config = dict(
    model='image VAE',
    dataset='stained colorectal tissue patches (NCT-CRC-HE-100K)',
    train_examples=90422,
    image_size=64,
    grayscale=True,
    crop_scale_min=0.5,
    horizontal_flip=True,
    bottleneck='kl',
    downsampling_factor=8,
    encoder_arch='efficientnet',
    encoder_norm='batchnorm',
    encoder_activation='relu',
    encoder_channel_attention='se',
    encoder_padding_mode='replicate',
    encoder_depths=[4, 4, 4, 4],
    encoder_kernel_size=5,
    encoder_stem='deep',
    encoder_expansion=4,
    encoder_widths=[32, 56, 96, 168],
    loss='mse',
    latent_channels=8,
    decoder_norm='batchnorm',
    decoder_activation='leaky_relu',
    decoder_widths=[48, 96, 144, 192],
    decoder_blocks_per_level=2,
    decoder_block='basic',
    decoder_attention=False,
    decoder_upsampling='transposed_conv',
    kl_weight=0.01,
    init='kaiming_normal',
    residual_init='none',
    optimizer='adamw',
    lr=0.0045,
    beta1=0.9,
    beta2=0.95,
    eps=1e-08,
    grad_clip=5.0,
    cautious_weight_decay=True,
    steps=3700,
    batch_size=64,
    epochs=2.6,
    lr_schedule='step',
    warmup_steps=70,
    weight_decay=0.3,
)
Rows from block 5 of the encoder of a small image VAE, named by matrix and row number. Rows with one number belong to one channel. Each number is 128 + 32 x the weight over its row's rms, rounded and kept within 0 to 255. All counts start at 0.
Before each channel's rows are labels from the 100 images, of 14976, where the channel reaches its highest value: "colour at peak" is the nearest of a few named colours to the mean colour under the peak; "strongest on" is what is common among them. Only what is clearly more common there than usual is listed. The data: stained colorectal tissue patches (NCT-CRC-HE-100K). In brackets: how many of the 100, against the usual share in percent.
# convs0: expand pointwise conv (encoder.blocks.5.convs.0.weight, 224x56x1x1), inputs 0-55
# convs1: depthwise 5x5 conv (encoder.blocks.5.convs.1.weight, 224x1x5x5), a 5x5 kernel
# convs2: project pointwise conv (encoder.blocks.5.convs.2.weight, 56x224x1x1, transposed), outputs 0-55

colour at peak: grey (87 vs 56.2)
strongest on: tissue: lymphocytes (30 vs 11.1)
convs0.153 [102 136 118 100 128 118  97 145 141 215 124 149 129 120  71 109 134 114 127 115 153 166 187 146 133 171 173 153 151 142 135  91 170 140  88 143 108 111 134  93 190 101 146  85  63  99  89 168 163  84 110  92 126 108  95 182]
convs1.153 [160 131  64 113 139 135 104 126 136 104  64 108  98 164  76 131 104  81 155  90  76 133 110 104  98]
convs2.153 [138 171 136 118  72 135  94 173  97 203 101 157  74 142 101  76 134 148 100 132 152 138 151 170 128 149 132 127 113 136 125 113 146 165  96 145  97 126 104 130 149 132 139  70  17  97 136 130 181  93 139  91 149 139  97 139]

colour at peak: grey (87 vs 56.2)
strongest on: tissue: lymphocytes (95 vs 11.1)
convs0.210 [ 93 120 140 134 125 100 175 112 117 242 169 121 216 124  99 117 132  77  85 134 164 124 143 125 182 123 124 144 138  99 115  98 131 104 104 160 144 156  74 110 113 113 162 128 109 131 117 193  88 105 157 126 142 148 146  94]
convs1.210 [144 119 128 135 122 119 125 145 120 124  74 103  78 255 121 109 123 134 137 125 128 121 128 131 129]
convs2.210 [109 204 130  93 121 136 152 126 153 123  89 191 106 191 175 127 141 190  98  86 125 180  61 166  42 109 137 155 146 148 162 112 138 136  92 132 123  83 126 174 101 129 130 138 109 119 134 172 140 135 128 101 114 116 118 114]

colour at peak: grey (91 vs 56.2)
strongest on: tissue: lymphocytes (29 vs 11.1)
convs0.94 [ 90  62 165 162 117 121  77 129 138 114 105 113 171 130 140 103 113  44 149 167 169 191 130  86 172 147 153 133 145 145 131 102 174 136  92 166 122 114 151 128 169  99 135 111 130 141 129 202 148 186 142 133  99 150 119 173]
convs1.94 [120 130 121  88  59 120  95  90 114 111 138  96 104 130  90 103 146 171  94  60  91 124  93  88 115]
convs2.94 [113 134 139 217 130  78 121 169 137  46 132 136 115 126  81 111 147 123  89 134 137 136 121 171 134 117  81 116  98 109  93 149 152 148 163 129  98  96  46  89 139 133 122  71 143  95 119 161  84  92 121  69 155 126 125 134]

colour at peak: grey (86 vs 56.2)
strongest on: tissue: lymphocytes (95 vs 11.1)
convs0.120 [ 92 148 133 151 112 118 166 121  87 255 151 124 179 137 140 125 150 104 120 146 138 129 126 117 189 114 120 154 182 126 119 105 112 133  96 141 132 132  67 149 144 133 163 109 125 127 135 171 106 106 157 135 122 134 179 116]
convs1.120 [124 127 133 127 123 133 129 134 126 126 141 115 255 131 115 138 137 149 130 132 126 128 125 126 123]
convs2.120 [149 135 111 192 145 102 171 118 126 104 162 111 131 101 178 141 134 120 191 119  71 109 137  88 171 104  97 112 112 106 115 186  96 112 137 115 165 198 126 177 110 134 165 197 164 129 141 124  83 134 182 110 162 117 142  82]

colour at peak: grey (95 vs 56.2)
strongest on: tissue: mucus (25 vs 9)
convs0.7 [141 127 129 155 143 138 151  64 147  80 123 107 174 142 233 138  73 170 129 153 123 161 141  86 153 122 131  90  91 127 132 154 124 124 128 119 140 132 142 102 128 145 128 143 160 176 230 143  97 162 158 132 109 151 178 136]
convs1.7 [105 113 127 118  94 123  93  82  95 131  96  90 105  91 147 120 160 157  77  77 105  63  87 109 111]
convs2.7 [167 128 128  65  79 108 118 158  19  92 169 158  97  99  53 134 140 144 109  95 102 114 131 160  89 143 126 140 124 118  92 153 126 144 164 120 105 154 100 135 140 109 146 119  54 106 118 117 151  61 121 103 147 140 124 122]

colour at peak: white (73 vs 39.8)
strongest on: tissue: mucus (28 vs 9); tissue: adipose tissue (27 vs 10.3)
convs0.139 [139 115 137 255 117  96 136 113 146 133 146 122 183  79 114 118 127 107 164 143 133 121 173  86 172 131 107 132  98 129  89 123 100 125 136 143 157 151  98  74 155 131 198 115 185  81 157 124 103 137 114 118 141  99 124 125]
convs1.139 [133 111 118 120 131 123  70  71  80 121  70 114 127  70  87 115  87  92  92  85 135 130  95 128 126]
convs2.139 [124  77 103 156 161  92 139 106  88 169 177 107 179 160 124 145 111 114  85 188 111 104 157  76 191 110 110  87 115 116  92  87 103  99 143 106 151 145 111 123 123 151 121 131 137 143 144 118 147 122 211 196 147 179 157 119]

colour at peak: white (100 vs 39.8)
strongest on: tissue: tumour epithelium (39 vs 14.9)
convs0.30 [110 134 255 122 124 154  65 137 127 152 111 134 125 151 150 109 128 115 140 133 149 152 136 117 110 127 150 161 157 141 145 106 238 189 111 152 109 123 137 141 131  45 151 130 131 129 107 141 121 131 132 117  95 130 116 150]
convs1.30 [136 124 113 114 118 130 136 134 124 121 114 169 233 218 118 138 147 174 153 129 129 115 110 121 126]
convs2.30 [114 111 167 124  98 149 101 169  91 136 127  97 106 133 108  72 131  98 148 125 166  83 147 143 134 154 160 167 137 152 133 111 184  56 181 185 111 139 141 116 204  69 163 113 143  91  86 116  98 165 107 166  96 115 119 156]

colour at peak: white (76 vs 39.8)
strongest on: tissue: tumour epithelium (37 vs 14.9)
convs0.218 [156 166  84  99 147 128 154 105 148 110 186 136 126 134 124 167  89 157 119 129  99  70 147 120 130 104  87  80  98  63 107 142  95  99 182  72 193 149 123 139 116 185 121 136 154 142 167 104 135 113 112 121 175 165 160  74]
convs1.218 [130 139 142 126 135 151  53  65 109 114 141  62 102  54 128 154 145 109 111 128 112 145 102 116  97]
convs2.218 [117 106 120  77 126 125  79 125 116  97 149 139 143 112  72 116  84 114 132 139 128  97 255 137 135 178 147 117 151 144  97 106 128 119 150 150 114 160 110 107 124 130 182  99 189 140 110 105 117 110  54 127 132 152 158 131]

colour at peak: white (100 vs 39.8)
strongest on: tissue: tumour epithelium (51 vs 14.9)
convs0.14 [ 85 127 241 163 123 143 102 136  88 154  63 110 122 148 142  98 130  90 141 152 157 169 123 127 119 120 154 134 210 168 132 106 187 179 135 179 107 124 137 160 103  60 121 131 130 130 109 136 121 134 110 134  97 127 127 142]
convs1.14 [130 127 113 124 129 121 136 131 120 126 128 142 255 145 135 119 127 141 124 131 126 120 117 130 124]
convs2.14 [ 99 123 167 116  41 170 105 183 102 135 118 130  72 129 119 104 156 121 144  97 153 107 127 155 118 146 164 176 156 160 163 131 156 100 149 151  91 132 159 139 178  89 134 124 145  67  74 117 101 171 107 147  91 119  53 135]

colour at peak: white (86 vs 39.8)
strongest on: tissue: mucus (28 vs 9)
convs0.35 [176 145 127  73 150  83 150 117 121  98 173 185 120 117  98 140 105 155  84 132 115 109  82 148  97 111  77  86  97 104  97 163  75  97 120 124 163 150 106 209 134 152 125 121 135 129 174  89 126 100 133 109 163 166 144  61]
convs1.35 [134 118 109  97 102  90 108  82  93 112  76 114  55  91  93 125  92  89  80 122 138 106 104 154 139]
convs2.35 [ 43 118  99 155 147  75 124 106 200 141 120 108 152 192 134  94 135 149 105 169 104 113 169  74 156  87 101 116 132 144 104 132 112  97 148 110 130  83 107  99 131 170 158  75 146 151 115 133 108 122 149 158 151 204 154 117]

colour at peak: white (74 vs 39.8)
strongest on: tissue: mucus (26 vs 9)
convs0.151 [109 116 109 102 153  47 130 160 103 108 159 175 149  50  79 132  95  99 114 162 116 154 138 106 135 139  94 110 131 108  37 114 133 118 198  85 147 184  93 118 137 121 166  99 133 100 127 129 117  98 120 100 175 128 126 109]
convs1.151 [118 126 118 131 153 102  78  38 106 132 126  48 115 123 106 119 130  72  99  96 105 125 133 142 128]
convs2.151 [128  78 108 192 140  88 139 116  95  93 165  90 182  91 110 128 109 115  55 185 119  83 169  81 177 135  88  91 139 126 104 113  99 101 146 113 139 132  78 150 115 167 137 110 172 144 137 146 127 104 150 178 155 143 179 122]

colour at peak: white (68 vs 39.8)
strongest on: tissue: mucus (27 vs 9)
convs0.193 [126 113 118 208 139 105 126 102 110 133 139 105 118  70 131 159 100 166 146 157 131 132 234  75 157 129 131  93 130 101  73 129 131 122 189 102 122 136 111  61 127 138 151 105 127 162 163 145  88 102  84  82 152 114 145 122]
convs1.193 [ 99 143 162 173 116 102  67  95 126 126 100  78  81 115  99 115  99 105 142 122  57  87 108 113 124]
convs2.193 [143 185 120 201 135 115 134 118 205 178  92 106 110 141 105 140 167 165 165 127 144 118 186 133 143 111 109 102 109 120 116  74 115 114 114 111 144 107 102 117 154 139 181 131 119 111 153 214 150 121 129 128 153 217 136 118]

colour at peak: grey (85 vs 56.2)
strongest on: tissue: lymphocytes (81 vs 11.1)
convs0.47 [121 148 137 142 121 112 134 153 158 189 148 132 154  76 148  99 119 150 146 131 142 138 255 117 123 126 111 145 124 105 119 148 158 129 117 147 134 139 124  48 172 128 189 122 137 116 112 160  87 152  81  51 155 134 129 105]
convs1.47 [126 117  76 103  81 132 149  58 193  90 176 144 123 115 143 153 111 151  92 123 138 177 138 153 120]
convs2.47 [116 182 110  97 124 172 126 128 118 193 156  82 161  78  64 129 116 113 153 122 128 100 171 168  33 156 173 165 172 128 130 145 121 100  88 119 128 127 144  79  82 101 146 149  85 141  89 105 134 114 112  97 133 152 120 103]

colour at peak: white (99 vs 39.8)
strongest on: tissue: tumour epithelium (35 vs 14.9); tissue: lymphocytes (33 vs 11.1)
convs0.118 [117 111 201 132 120 160  86 154 101 128 101 105 128 147 153  68 163 100 141 146 172 137 120 126 140 130 188 173 135 216 145  76 182 181 116 179  84 121 147 141 144 101 119 144 111 125  93 133 144 148 141 156  77 113 120 170]
convs1.118 [123 123 129 129 125 138 127 130 124 136 122 136 255 131 131 127 132 135 128 128 131 130 123 128 139]
convs2.118 [120 121 167 128  44 159 107 223 117 125 120 124  82 133 123  92 161 122 133  76 159 122 123 159 108 139 166 152 142 165 147 115 167 113 134 159  85 124 145 128 148  68 139 123 137  73 106 117 122 150 112 144  99 109  37 155]

colour at peak: white (100 vs 39.8)
strongest on: tissue: tumour epithelium (49 vs 14.9)
convs0.207 [119 126 157 145 131 125  82 177 131 115 118 115 120 114 125  75 142 130 115 144 142 143 138 127 157 153 154 162 136 135 125 119 247 213 140 184  62 125 121 131 161  23 128 123 122 115 110 143 121 122 128 118 108 138 110 150]
convs1.207 [120 124 135 121 121 121 130 156 139 122 125 165 255 156 125 127 148 187 134 122 125 120 122 124 117]
convs2.207 [102 120 171 118  64 154 105 172  72 143 116 110  87 136 107 104 161 101 127 109 168 101 130 148 121 146 146 172 165 159 154 112 171  69 166 174 112 130 136 122 203  89 147 116 144  80  65 121 100 170 106 139 106 129  78 151]

colour at peak: white (100 vs 39.8)
strongest on: tissue: tumour epithelium (46 vs 14.9)
convs0.172 [106 141 205 137 104 168  85 152 139 177 100 126 153 122 120  71 124 118 117 136 146 140 168 129 150 132 159 149 134 149 155 112 219 195 133 173  56 136 146 105 175  54 136 127 127 125  98 150 141 153 100 126 115 140 114 158]
convs1.172 [111 121  98 117 118 120 115 148 165 147 121 173 244 194 143 130 147 114 107 138 115 135 113 130 130]
convs2.172 [112 113 166 125  66 162 109 149 106 144 115 116  80 149  99 112 155 132 164  89 173  93 128 154 141 144 162 167 152 146 154 117 170  51 146 158 108 120 186 119 188  82 125 116 124  95  88 115 108 193 114 165  94 123  68 130]

colour at peak: grey (89 vs 56.2)
strongest on: tissue: mucus (25 vs 9)
convs0.110 [106 146  66 109 158 101 163 129  72 109 148 203 157  99 189 149  78 181 122 144  91 120 101  83 143 143 111  89 142 112  90 179 105 111 131 102 143 121  82 151 113 162 128 137 157 151 171 131 129  70 119  86 144 112 164  89]
convs1.110 [121  88 129 132 125  48 151 156 104 121  57 143 102 110  92 112 106  80  89 149  97  96 104 119 110]
convs2.110 [155  87 102 146 147  98 165 115  99 216 150  80 132 199 194 146 132 132 147 125  95 133 151 129 106  73 130 132  75 132 122  92 110 102 127 128 170 161 110 150 127 142 167 110 126 142 140 225 109 141 169 156 146 122 150 121]

colour at peak: white (75 vs 39.8)
strongest on: tissue: adipose tissue (27 vs 10.3)
convs0.205 [133 109 147 160 135 127 107 110 113 117  88 115 163  90 163 135  98  86 139 182 139 176 116  48 153 172 137 113 195 161 136 127 130 119  82 152 142 125 187 204  90 138 113 168 141 158 151 176 154  97 172 126 145 170 149 122]
convs1.205 [152 184 166 128 154 198 175 128 121 152 162 121 115 104 167 162 116 116 132 187 142 170 142 150 159]
convs2.205 [167 190 100  88 119 102 168 127 217 140  85 166 109 185 137 134 156 182 103  92  93 119  45 159 125  80 115 110  77  92 108 120 109 119 122 102 146  97 144 129 161 128  90 101 137 132 121  90 137 149 153 141 148 125 134  98]

colour at peak: white (100 vs 39.8)
strongest on: tissue: tumour epithelium (38 vs 14.9)
convs0.13 [118 114 183 139  98 115  48 140 129 129  86 100 134 139  85 103 157 105 119 140 189 165 139 119 143 133 150 170 143 157 141  84 232 187 127 182  71 122 148 115 128  81 107 102  99 117 106 126 118 134 106 146 107 150 128 156]
convs1.13 [134 114 121 133 123 112 119 166 133 135 109 211 252 136 129 126 127 146 127 121 125 107 128 123 127]
convs2.13 [100 127 164 119  81 169  96 182  72 119 127 142 110 118 122 122 165 117 144  70 156  88 130 132 125 150 158 148 183 142 146 130 166  55 160 167  86 126 157 146 172  87 146 135 130  72  89 105  94 134 114 131  96 147  49 127]

colour at peak: grey (87 vs 56.2)
strongest on: tissue: lymphocytes (72 vs 11.1)
convs0.203 [144 169 139  31 127 134 123 121 134  90 122 108 134  14 119 136 120 119 154 124 104 130  91  93 132 129 132 108 155  99 121 151 123 149 143  96 125 142 151 234 107 136 117 175 127 145 121  88 166 141 106 106 111  82 101 118]
convs1.203 [135  96  89 109 113 124 176 239 173 142 114 145 105 109 144 123 111  83 100 125 122 111 133 139 114]
convs2.203 [134  72 118 144 132  82 155 110 124 158 155 149 157 142  86 111 116 118  55 164 128 107 163 120 167 108 104  81  98 129 101  37 121  97 155 107 138 164  86 150 140 154 126 108  82 112 159 216 109 115 178 140 153 134 143 130]

colour at peak: grey (92 vs 56.2)
strongest on: tissue: lymphocytes (52 vs 11.1)
convs0.98 [170 104 101 110 155 137 132 128 109 107 137 107 155  65  90 158 129  83 130 176  91 107 122  94 145 104 115 110 119 123 141 146  98 121 150 110 119 125 102 178  61 184 143 159  64 169 120 117 153  95 238 158 121 126 129 101]
convs1.98 [125 133 159 101 135 142 156 205 150 129 112 121  37 128 132 102 121 137 107 113 118  87  77  91 107]
convs2.98 [206 165 132 127 111 149 148 130 160 139  68 117 106 187 156 126 135 153 200  85 123 152  89 149  55 118 131 149  80 106 175 174 126 128 102 132 157  46 175 141 123 122 139 162 105 116 119 120 143 174 117 140 113 111 124 126]

colour at peak: white (97 vs 39.8)
strongest on: tissue: lymphocytes (36 vs 11.1)
convs0.87 [105  98 150 142 126 121 110 134  99  91  85  99 148 132  88 107 146  30 129 134 182 129  98 122 142 100  96 106 138 174 163 103 138 151 125 237 124 126 130 147 127  65 126 152  69 136 119 176 145 144 131 169 102 119 114 151]
convs1.87 [126 130 127 131 126 136 124 125 126 134 136 113 255 129 127 134 128 121 128 126 134 134 127 128 129]
convs2.87 [112 121 150 116  52 155 111 208 113 139 110 131  90 135 116 102 171 127 119  96 150 121 121 161  71 143 157 164 146 150 151 112 161 115 128 141  86 114 144 136 146  87 136 123 133  78 108 114 127 154 125 138  97 102   0 147]

colour at peak: grey (87 vs 56.2)
strongest on: tissue: lymphocytes (81 vs 11.1)
convs0.57 [122 133 146  87 101 125 134 124 158  83 114 164  83 134  59 103 117 137  69 100 151 146  94 176 106 143 154 119 116 134 126 100 161 139 132 155 121 149  85 103 141 138  46  44 156  30 125 118 133 116 122  89 116 137 116 120]
convs1.57 [110 123 105  97  35 133 104 160 125 147 156 114 176 120 132 145 112 170 117 188 159  89 117 106 154]
convs2.57 [160  82 119 203 136 146 160 137 132  87  90  59 107 159 155 125 169 137 207 119 120 131  69 105 125 112 118 115  83  98 115 126 127 142  88 140 152 145 195  92 116 102 144 179 153  98 109 159 116 140 128  88 106  76 112 104]

colour at peak: white (100 vs 39.8)
strongest on: tissue: tumour epithelium (42 vs 14.9)
convs0.6 [103 143 213 134 110 127 108 156 132 116  94 128 141 149 134  93 159 121 106 148 137 141 128 129 131 151 172 223 165 135 133 121 210 200 138 152  68 118 128 138 121  32 127 119 120 148 101 133 130 126 101 108 106 122 102 141]
convs1.6 [130 124 121 125 120 124 134 149 128 129 122 173 255 165 115 130 136 181 143 124 112 114 119 120 124]
convs2.6 [106 105 183 122  73 157  88 184 105 147 132 121 105 137 117  60 146  96 144 116 169  83 145 143 128 152 155 171 155 159 132 103 176  96 166 171 111 140 144 128 196  66 160 120 139  89  81 110  91 153  93 140 102 127  97 154]

colour at peak: grey (88 vs 56.2)
strongest on: tissue: lymphocytes (97 vs 11.1)
convs0.112 [131 157 143  93 119 113 151 169  58 207 167 120 119 133  92 133 153  66 123  87 128 121 167 135 135 113  83 134 112 137 137 129 139 118 112 172 146 156  72 157 124 100 131 103  67 109 115 204  73 113 187 111 112 129 149  92]
convs1.112 [ 86  83 139 132 108 163  91 114 169 127 166  95 127 106 206 153 118 106  77  91 103 135 105  97 116]
convs2.112 [176 192 148 103 114 154 122 155 128 149  99 115 137 180  97 105 143 122 103  52 118 158 110 165 108 135 163 155 113 122 173  72 148 143 130 146  98  61 122  62  99 111 172 100  88 113 111 168 125 148  76 170 113 126 101 164]

colour at peak: grey (95 vs 56.2)
strongest on: tissue: lymphocytes (92 vs 11.1)
convs0.176 [128 152 157 122 120  92 145 124  67 255 161  98 120 187 106 111 147  82 132 108 124 121 163 132 169 137 104 140 146 118 118 105 121 123 119 147 113 140 111 124 124  83 152 111  27 118 127 168  89 111 176 120 132 124 124 137]
convs1.176 [130 140 135 117 140 108 117 160 159 140  28 116 151 226 126 109 138 141 157 130 130 150 146 121 128]
convs2.176 [119 194 144 109 104 145 146 144 147  71 120 195 108 144 171 122 158 195 106  67 129 154  77 178  56 122 138 164 121 128 157 114 136 139 107 138 114  98 130 146  76 124 132 142 199 119 125 131 104 140 105 103  87  73 111 123]

colour at peak: white (100 vs 39.8)
strongest on: tissue: tumour epithelium (45 vs 14.9)
convs0.61 [100 106 196 137 123 136 114 171  95 144  71 142 130 164 118  82 153 106 118 130 153 146 118 141 122 155 141 174 142 130 136  99 180 244 121 194  89 127 127 133  93  52 112 134  97 134 118 146 128 136 140 119  92 108  95 152]
convs1.61 [133 121 127 131 126 131 133 139 128 129 123 137 255 123 124 125 136 161 124 122 134 127 121 121 127]
convs2.61 [ 97 124 176 130  94 167  91 206 119 125 118 114  90 133 120  64 166 107 120 114 153  93 132 158 106 173 168 153 164 170 155  98 170 103 139 177  90 122 132 128 146  75 147 118 150  53  95 111 119 135 129 136  99 100  77 168]

colour at peak: grey (100 vs 56.2)
strongest on: tissue: debris (71 vs 11.2)
convs0.220 [123 178 131  85 106 121 135 129 113 125 128  96  49 236  97 148 132 141 138  93 103  72 147 209  51 129 132 135 127 114 127 158 135 127 136 136 138 164 129 170  90 130 126 137 146 108 112 137  84 107 110  80 132 165 125 114]
convs1.220 [171 187 165 162 190 134 177 151 166 152 158 136 126 142 164 159 155 145 151 169 142 166 113 146 130]
convs2.220 [124  60 119 201 152  84 134  99  86 166 160 151 149  83 182 130 105 130  81 167 128 126 106  76 143 107 118  85 165 100 122  87 105  95  96 122 148 118  95 138 143 152 124 133 138 145 170 119 159  92 214 170 151 135 142 130]

colour at peak: white (100 vs 39.8)
strongest on: tissue: tumour epithelium (34 vs 14.9)
convs0.51 [114 119 188 167 110 133 109 204 130 118 107 132 124 151 133  86 156 157 118 119 133 123 133 131 130 170 141 164 156 154 130 108 204 255 112 169  86 131 131 147 126  55 106 124 117 141 123 148 127 103 129 113 119 126  88 134]
convs1.51 [139 129 126 112 120 113 129 153 128 121 108 149 213 150 109 122 138 248 152 132 137 125 123 121 128]
convs2.51 [106 112 177 134 103 151  97 159  93 122 118  99 116 145 114  56 144  82 107 113 168  82 142 172 145 158 153 166 147 174 162 114 179  73 180 182 102 125 137 120 163 101 162 105 159  86  89 100  93 179 142 143 102 122 117 168]

colour at peak: grey (96 vs 56.2)
strongest on: tissue: lymphocytes (33 vs 11.1); tissue: tumour epithelium (33 vs 14.9)
convs0.28 [150 115 102 205 121 105 123 103  87 131 142 132  94 183 221 135 103 195 165 122 133 104 141 133 153 106  77 104 135 132  93 137 124  98 131  88 204 151 102  82 153 122 120 104 126  98 147 155 101 132 112 162 113 187 132 131]
convs1.28 [146  84  80 118 122  91 124 112 133 109 130 119  73 139 126 144 174 228 134 140 126 151 179 116 123]
convs2.28 [197 145 122 115 109 164 132 130 151 153  50 128  87 162 164 147 152 167 207 102 128 153  62 152  73 137 121 138 117 123 148 123 120 141  91 133 143  89 183 117 119 125 115 193 104 134 125 145 161 188 124 151 132  75 113 127]

colour at peak: white (83 vs 39.8)
strongest on: tissue: adipose tissue (35 vs 10.3); tissue: mucus (27 vs 9)
convs0.135 [150 127 127 141 132  83 129 148 146  95 136 125 150  35  89 129 124 132 115 143 105 109 203  99 148 138 108 112 119 100  91 128  98  96 197 138 157 216 101  71 123 143 151  73 148 116 155 127 104  72 141 105 139 137 139  85]
convs1.135 [130 115 103 116 126 114  80  57  79 117  90  57  98 103 112 141  88  78  87 115 127 124 119 128 134]
convs2.135 [132 113  90 140 167  89 162  95  95 151 166 106 179 149 131 154 109 133  99 174 103  88 143 100 168  93  96  85  99 104 111 114  84  83 145  92 159 136 115 153 106 173 129 123 153 163 165 109 147 115 208 170 169 175 166  94]

colour at peak: white (69 vs 39.8)
strongest on: tissue: normal colon mucosa (30 vs 8.8)
convs0.42 [132 170 111  69 135 105 154 112 169 127 182 132 145  80  82 146  88 167 137 132 144  95 167 104 131 103 113 108 120  59  82 156 116 114 183 108 163 148  93 126 139 148 103 113 192 111 139  86 147  91 117 104 202 146 164  98]
convs1.42 [147 139 155 123 117 123  79  83 159 131 114  37  77  82 156 131 133  73 109 110 137 131 133 155 112]
convs2.42 [ 92 133 138 104 114 141 112 134 149 120 160  74 128 106  11 107 124 112 149 124 141  99 234 128 133 144 137 153 154 136 140 114 141 134 137 150 112 161 126 107 134 104 155  95 204  87  81 125 104 106  69  93 123 121 121 133]

colour at peak: grey (93 vs 56.2)
strongest on: tissue: lymphocytes (66 vs 11.1)
convs0.196 [145 128  97 125 137  67 132 127 150 120 204  92 152 124  94 124 100 116 126 106 118  90 146 144 126 109 108 122 119  29 106 168 126 109 154 105 182 169 103 112 113 124 144 142 209 123 132 116  43 138 115 109 179 127 128  85]
convs1.196 [ 81  43 112  91 147 109  80  95  72 140 135 147  63 155 135 115 134 157 154 132 132 134 120 126 125]
convs2.196 [ 96  56 117 221 123 113 127 130 177 124  63  90 139 136  98 145 158 111 149 187 158 120 101  73 151 132 142 110 102 149  82 107 116 108 138 130 130 144 143 134 167 170 171 192  94 127 146 182 149 109 153 125 117 151 157 145]

colour at peak: white (97 vs 39.8)
strongest on: tissue: tumour epithelium (45 vs 14.9)
convs0.141 [151 107 122 105 141 179  97 134 170 139 102 125 160 108 141 109 141 112 189 163 117 161 109  40 164 120 151 146 153 186 183 103 127 146  76 192 125 142 152 147 129 123 139 196 105 127 169 127 159 131 177 177 123 166 145 126]
convs1.141 [ 62  96 127 111  62 123 112 144 141  92 178 147 192 154 128 107  93  95 110 112 121  83 106 126 132]
convs2.141 [152 110 140 212 120 132 111 143 142  91 147 116 134  94 116 125 178 131  42 117 134 168 101 153 131 157 135  93 125 135 162 128 118 143  76 106  99 125 113 134 137 128 153 167  37  92 175 117 152  74 173 141 164 123  81  94]

colour at peak: grey (85 vs 56.2)
strongest on: tissue: lymphocytes (73 vs 11.1)
convs0.119 [133 119 125 139 120 150 133 140 138 101 104 146 139 215 216 137 117 118 179  93 120 134  78 133  62 100 135 131 127 157 171 136 116 116 133 111 123 110 125 146  96 160 136 165 163 162 134 113 146 229 106 193  90 135 146 135]
convs1.119 [127 114 126 118 180 121 140 194 110 162 151 110  82 158 104  92 110  50 136 116 108  88 173 130 115]
convs2.119 [120  92 123 135 111 128 107 116 115  64 107 134 125 140 180 125 137 100 151 173 156 134 123 148  98 160 134 107 170 174 162  58 122 144 127 136 102  58 111 185 141 149 124 124 133 128 150 195 215 153 138 160 134 203 144 139]

colour at peak: grey (96 vs 56.2)
strongest on: tissue: lymphocytes (78 vs 11.1)
convs0.122 [168 173 140  76 128  89 148 154 135 111 143  38  63 177  74 126 161 120 131  70  81  49 115 167  87 118 121 145 130 120 166 150 133 121 125 101 140 164 117 186 103 125 107 143 113 110 114 133 134 126 116 136 139  92  88 124]
convs1.122 [101 156 172 165  98 110 111  79 111 128 153 102 226 140 131 141 147 127  94 122 118 137 108  77 103]
convs2.122 [127 151 120 122 139  94 140 113 168 120 141 117 165  76  40 113 137  79 165 161 130 104 180 109 153 129 120  93 143 137 108 139 113  94 139 145 124 155 111 222 160 145 189 168  62 134 128 164 148  65 149 136 147 122 151 124]