Weights of a small image VAE: adamw at rate 0.0045.
Rows from block 9 of the encoder, named by matrix and row number. Each number is 500 + 25 x the weight over its row's rms, rounded and kept within 0 to 999. All counts start at 0. Numbers have three digits each. After the name is the row's rms in percent of the matrix's.
# fc1: squeeze-excite reduce (encoder.blocks.9.se.fc1.weight, 24x384), inputs 220-274
fc1.0 089:548533505502513516516491519517511511524498538509535513540527527534539526501523544502519522501516504550531512523511549522512535500549546511503543547537532538516528532
fc1.1 087:500501437435501479451500483494502501501501496456500503502474470479462500471484500468501486469500491479494503488489486502502477480498501481472484502500502457442426453
fc1.2 074:457502493500501435469475502502501486478462445499483501487451416460488501476501500496469500499502502500503500501485502472500500458462465502480500495481500451501479502
fc1.3 180:536539509508512518524503515523510511513509528507530511536534538518524536511532534514518537500514504523517524539515528521520527508537531515507534531518536510508527516
fc1.4 096:501508462508517431499466513518471502523509497542513573523501488506486515527506471489502487532513515497494509462488510431492494463469463514467446485453496502501504508
fc1.5 084:501500500500501502501502462431498468435490474486494441467498502490501500459501471448448483462501501496501502502486488500491500497473480494501501416500483467500501501
fc1.6 079:501457451491480494454499454454502391501500499500483494501477471501500473449502485500470500500500501502451500461482471499501493485445474523501495442501501470501469501
fc1.7 138:519510534546540537519521530532539542528535523533519549520512519527527523532507524543518502530535534529523517507515538521514517545517522521542526532521517524506520523
fc1.8 070:466502501439416477500501455451499500500500446492410501499494502461502486469500500478455501489501456465479500502500501474466453500502503542490500500502499500502502501
fc1.9 073:502499501501443481500436500490501500458496503500501485501501461501485450502498500500477497502503450502481500462476444501500500486500501453494500426501454475489492500
fc1.10 114:514509532533537539522511524533532530521528523537503538520502513536535512528524514533509514524517531542535509521518540528518499529503530518534508514543509517513512528
fc1.11 082:466470498495456479500477484449501501499498476501501472453492500438486468468498473501499464448474437458485474487481490489478503494502500523467462472501501486484495462
fc1.12 070:486491502500445501459503500497499423489503472501486495504480482453456501411458502501496464475501503456501466500480502478501474445501408471494463468495493437499496500
fc1.13 199:510509535541548532525525527525539534530540531537516548517510509526520511541498512540517498529529541529525520516525532521517518539515517527537520522529509517519528539
fc1.14 104:485488530539480508548495499480513471499504489476477468501468490464515511504497530459481543485512473518500489529512508529470496519441530519470527507501499471505455476
fc1.15 074:471500502502440471500495501500494500476502500500501461500502483501503500463496501502485481500439503501471499465473484461492502491483450480500501503490483455502470493
fc1.16 074:501500500486501501502502480497503501501500475500486464475494481479501501500502502495495479502462500484477465501485477482502501490494414501500502501499500495498437483
fc1.17 101:495511532510478494516528482488500473482509510509532466478476492427528519537495453518470467519469456521498485541496476547497524511511492551461492469553475477532451487
fc1.18 096:522515516514514542521508532519520520528518521534522518527528525517529525508532523518524524516518517526514518525523537520521523511536521517514526519521535494522548526
fc1.19 079:500500446495454501501470489481470500495500462500496502501479503495501462488476496437500487460495446502459500501501501467500502464503493502474501471499501484485481455
fc1.20 074:475471501495502500502489500493421500423501487465473498501500473501500502488500501481462501500451501486501500465488438501489500502500486501500448462496483500501483483
fc1.21 090:500479501457501501501500464500464466456471498485452500519500471466502499474475501442494494455438490500489464501506468454501492492469457501494450500469501500476456454
fc1.22 070:501481474458492496501479462501501482431500500450502480502501483501501501500500479501467455484408489503449399470490503483499454502502475471502440473490500501503474500
fc1.23 072:471503503502464502492494468500502393448453453423496503483461447501500491498501445500501502501501500452501462502462446489471458476501501502501500502501459500442487475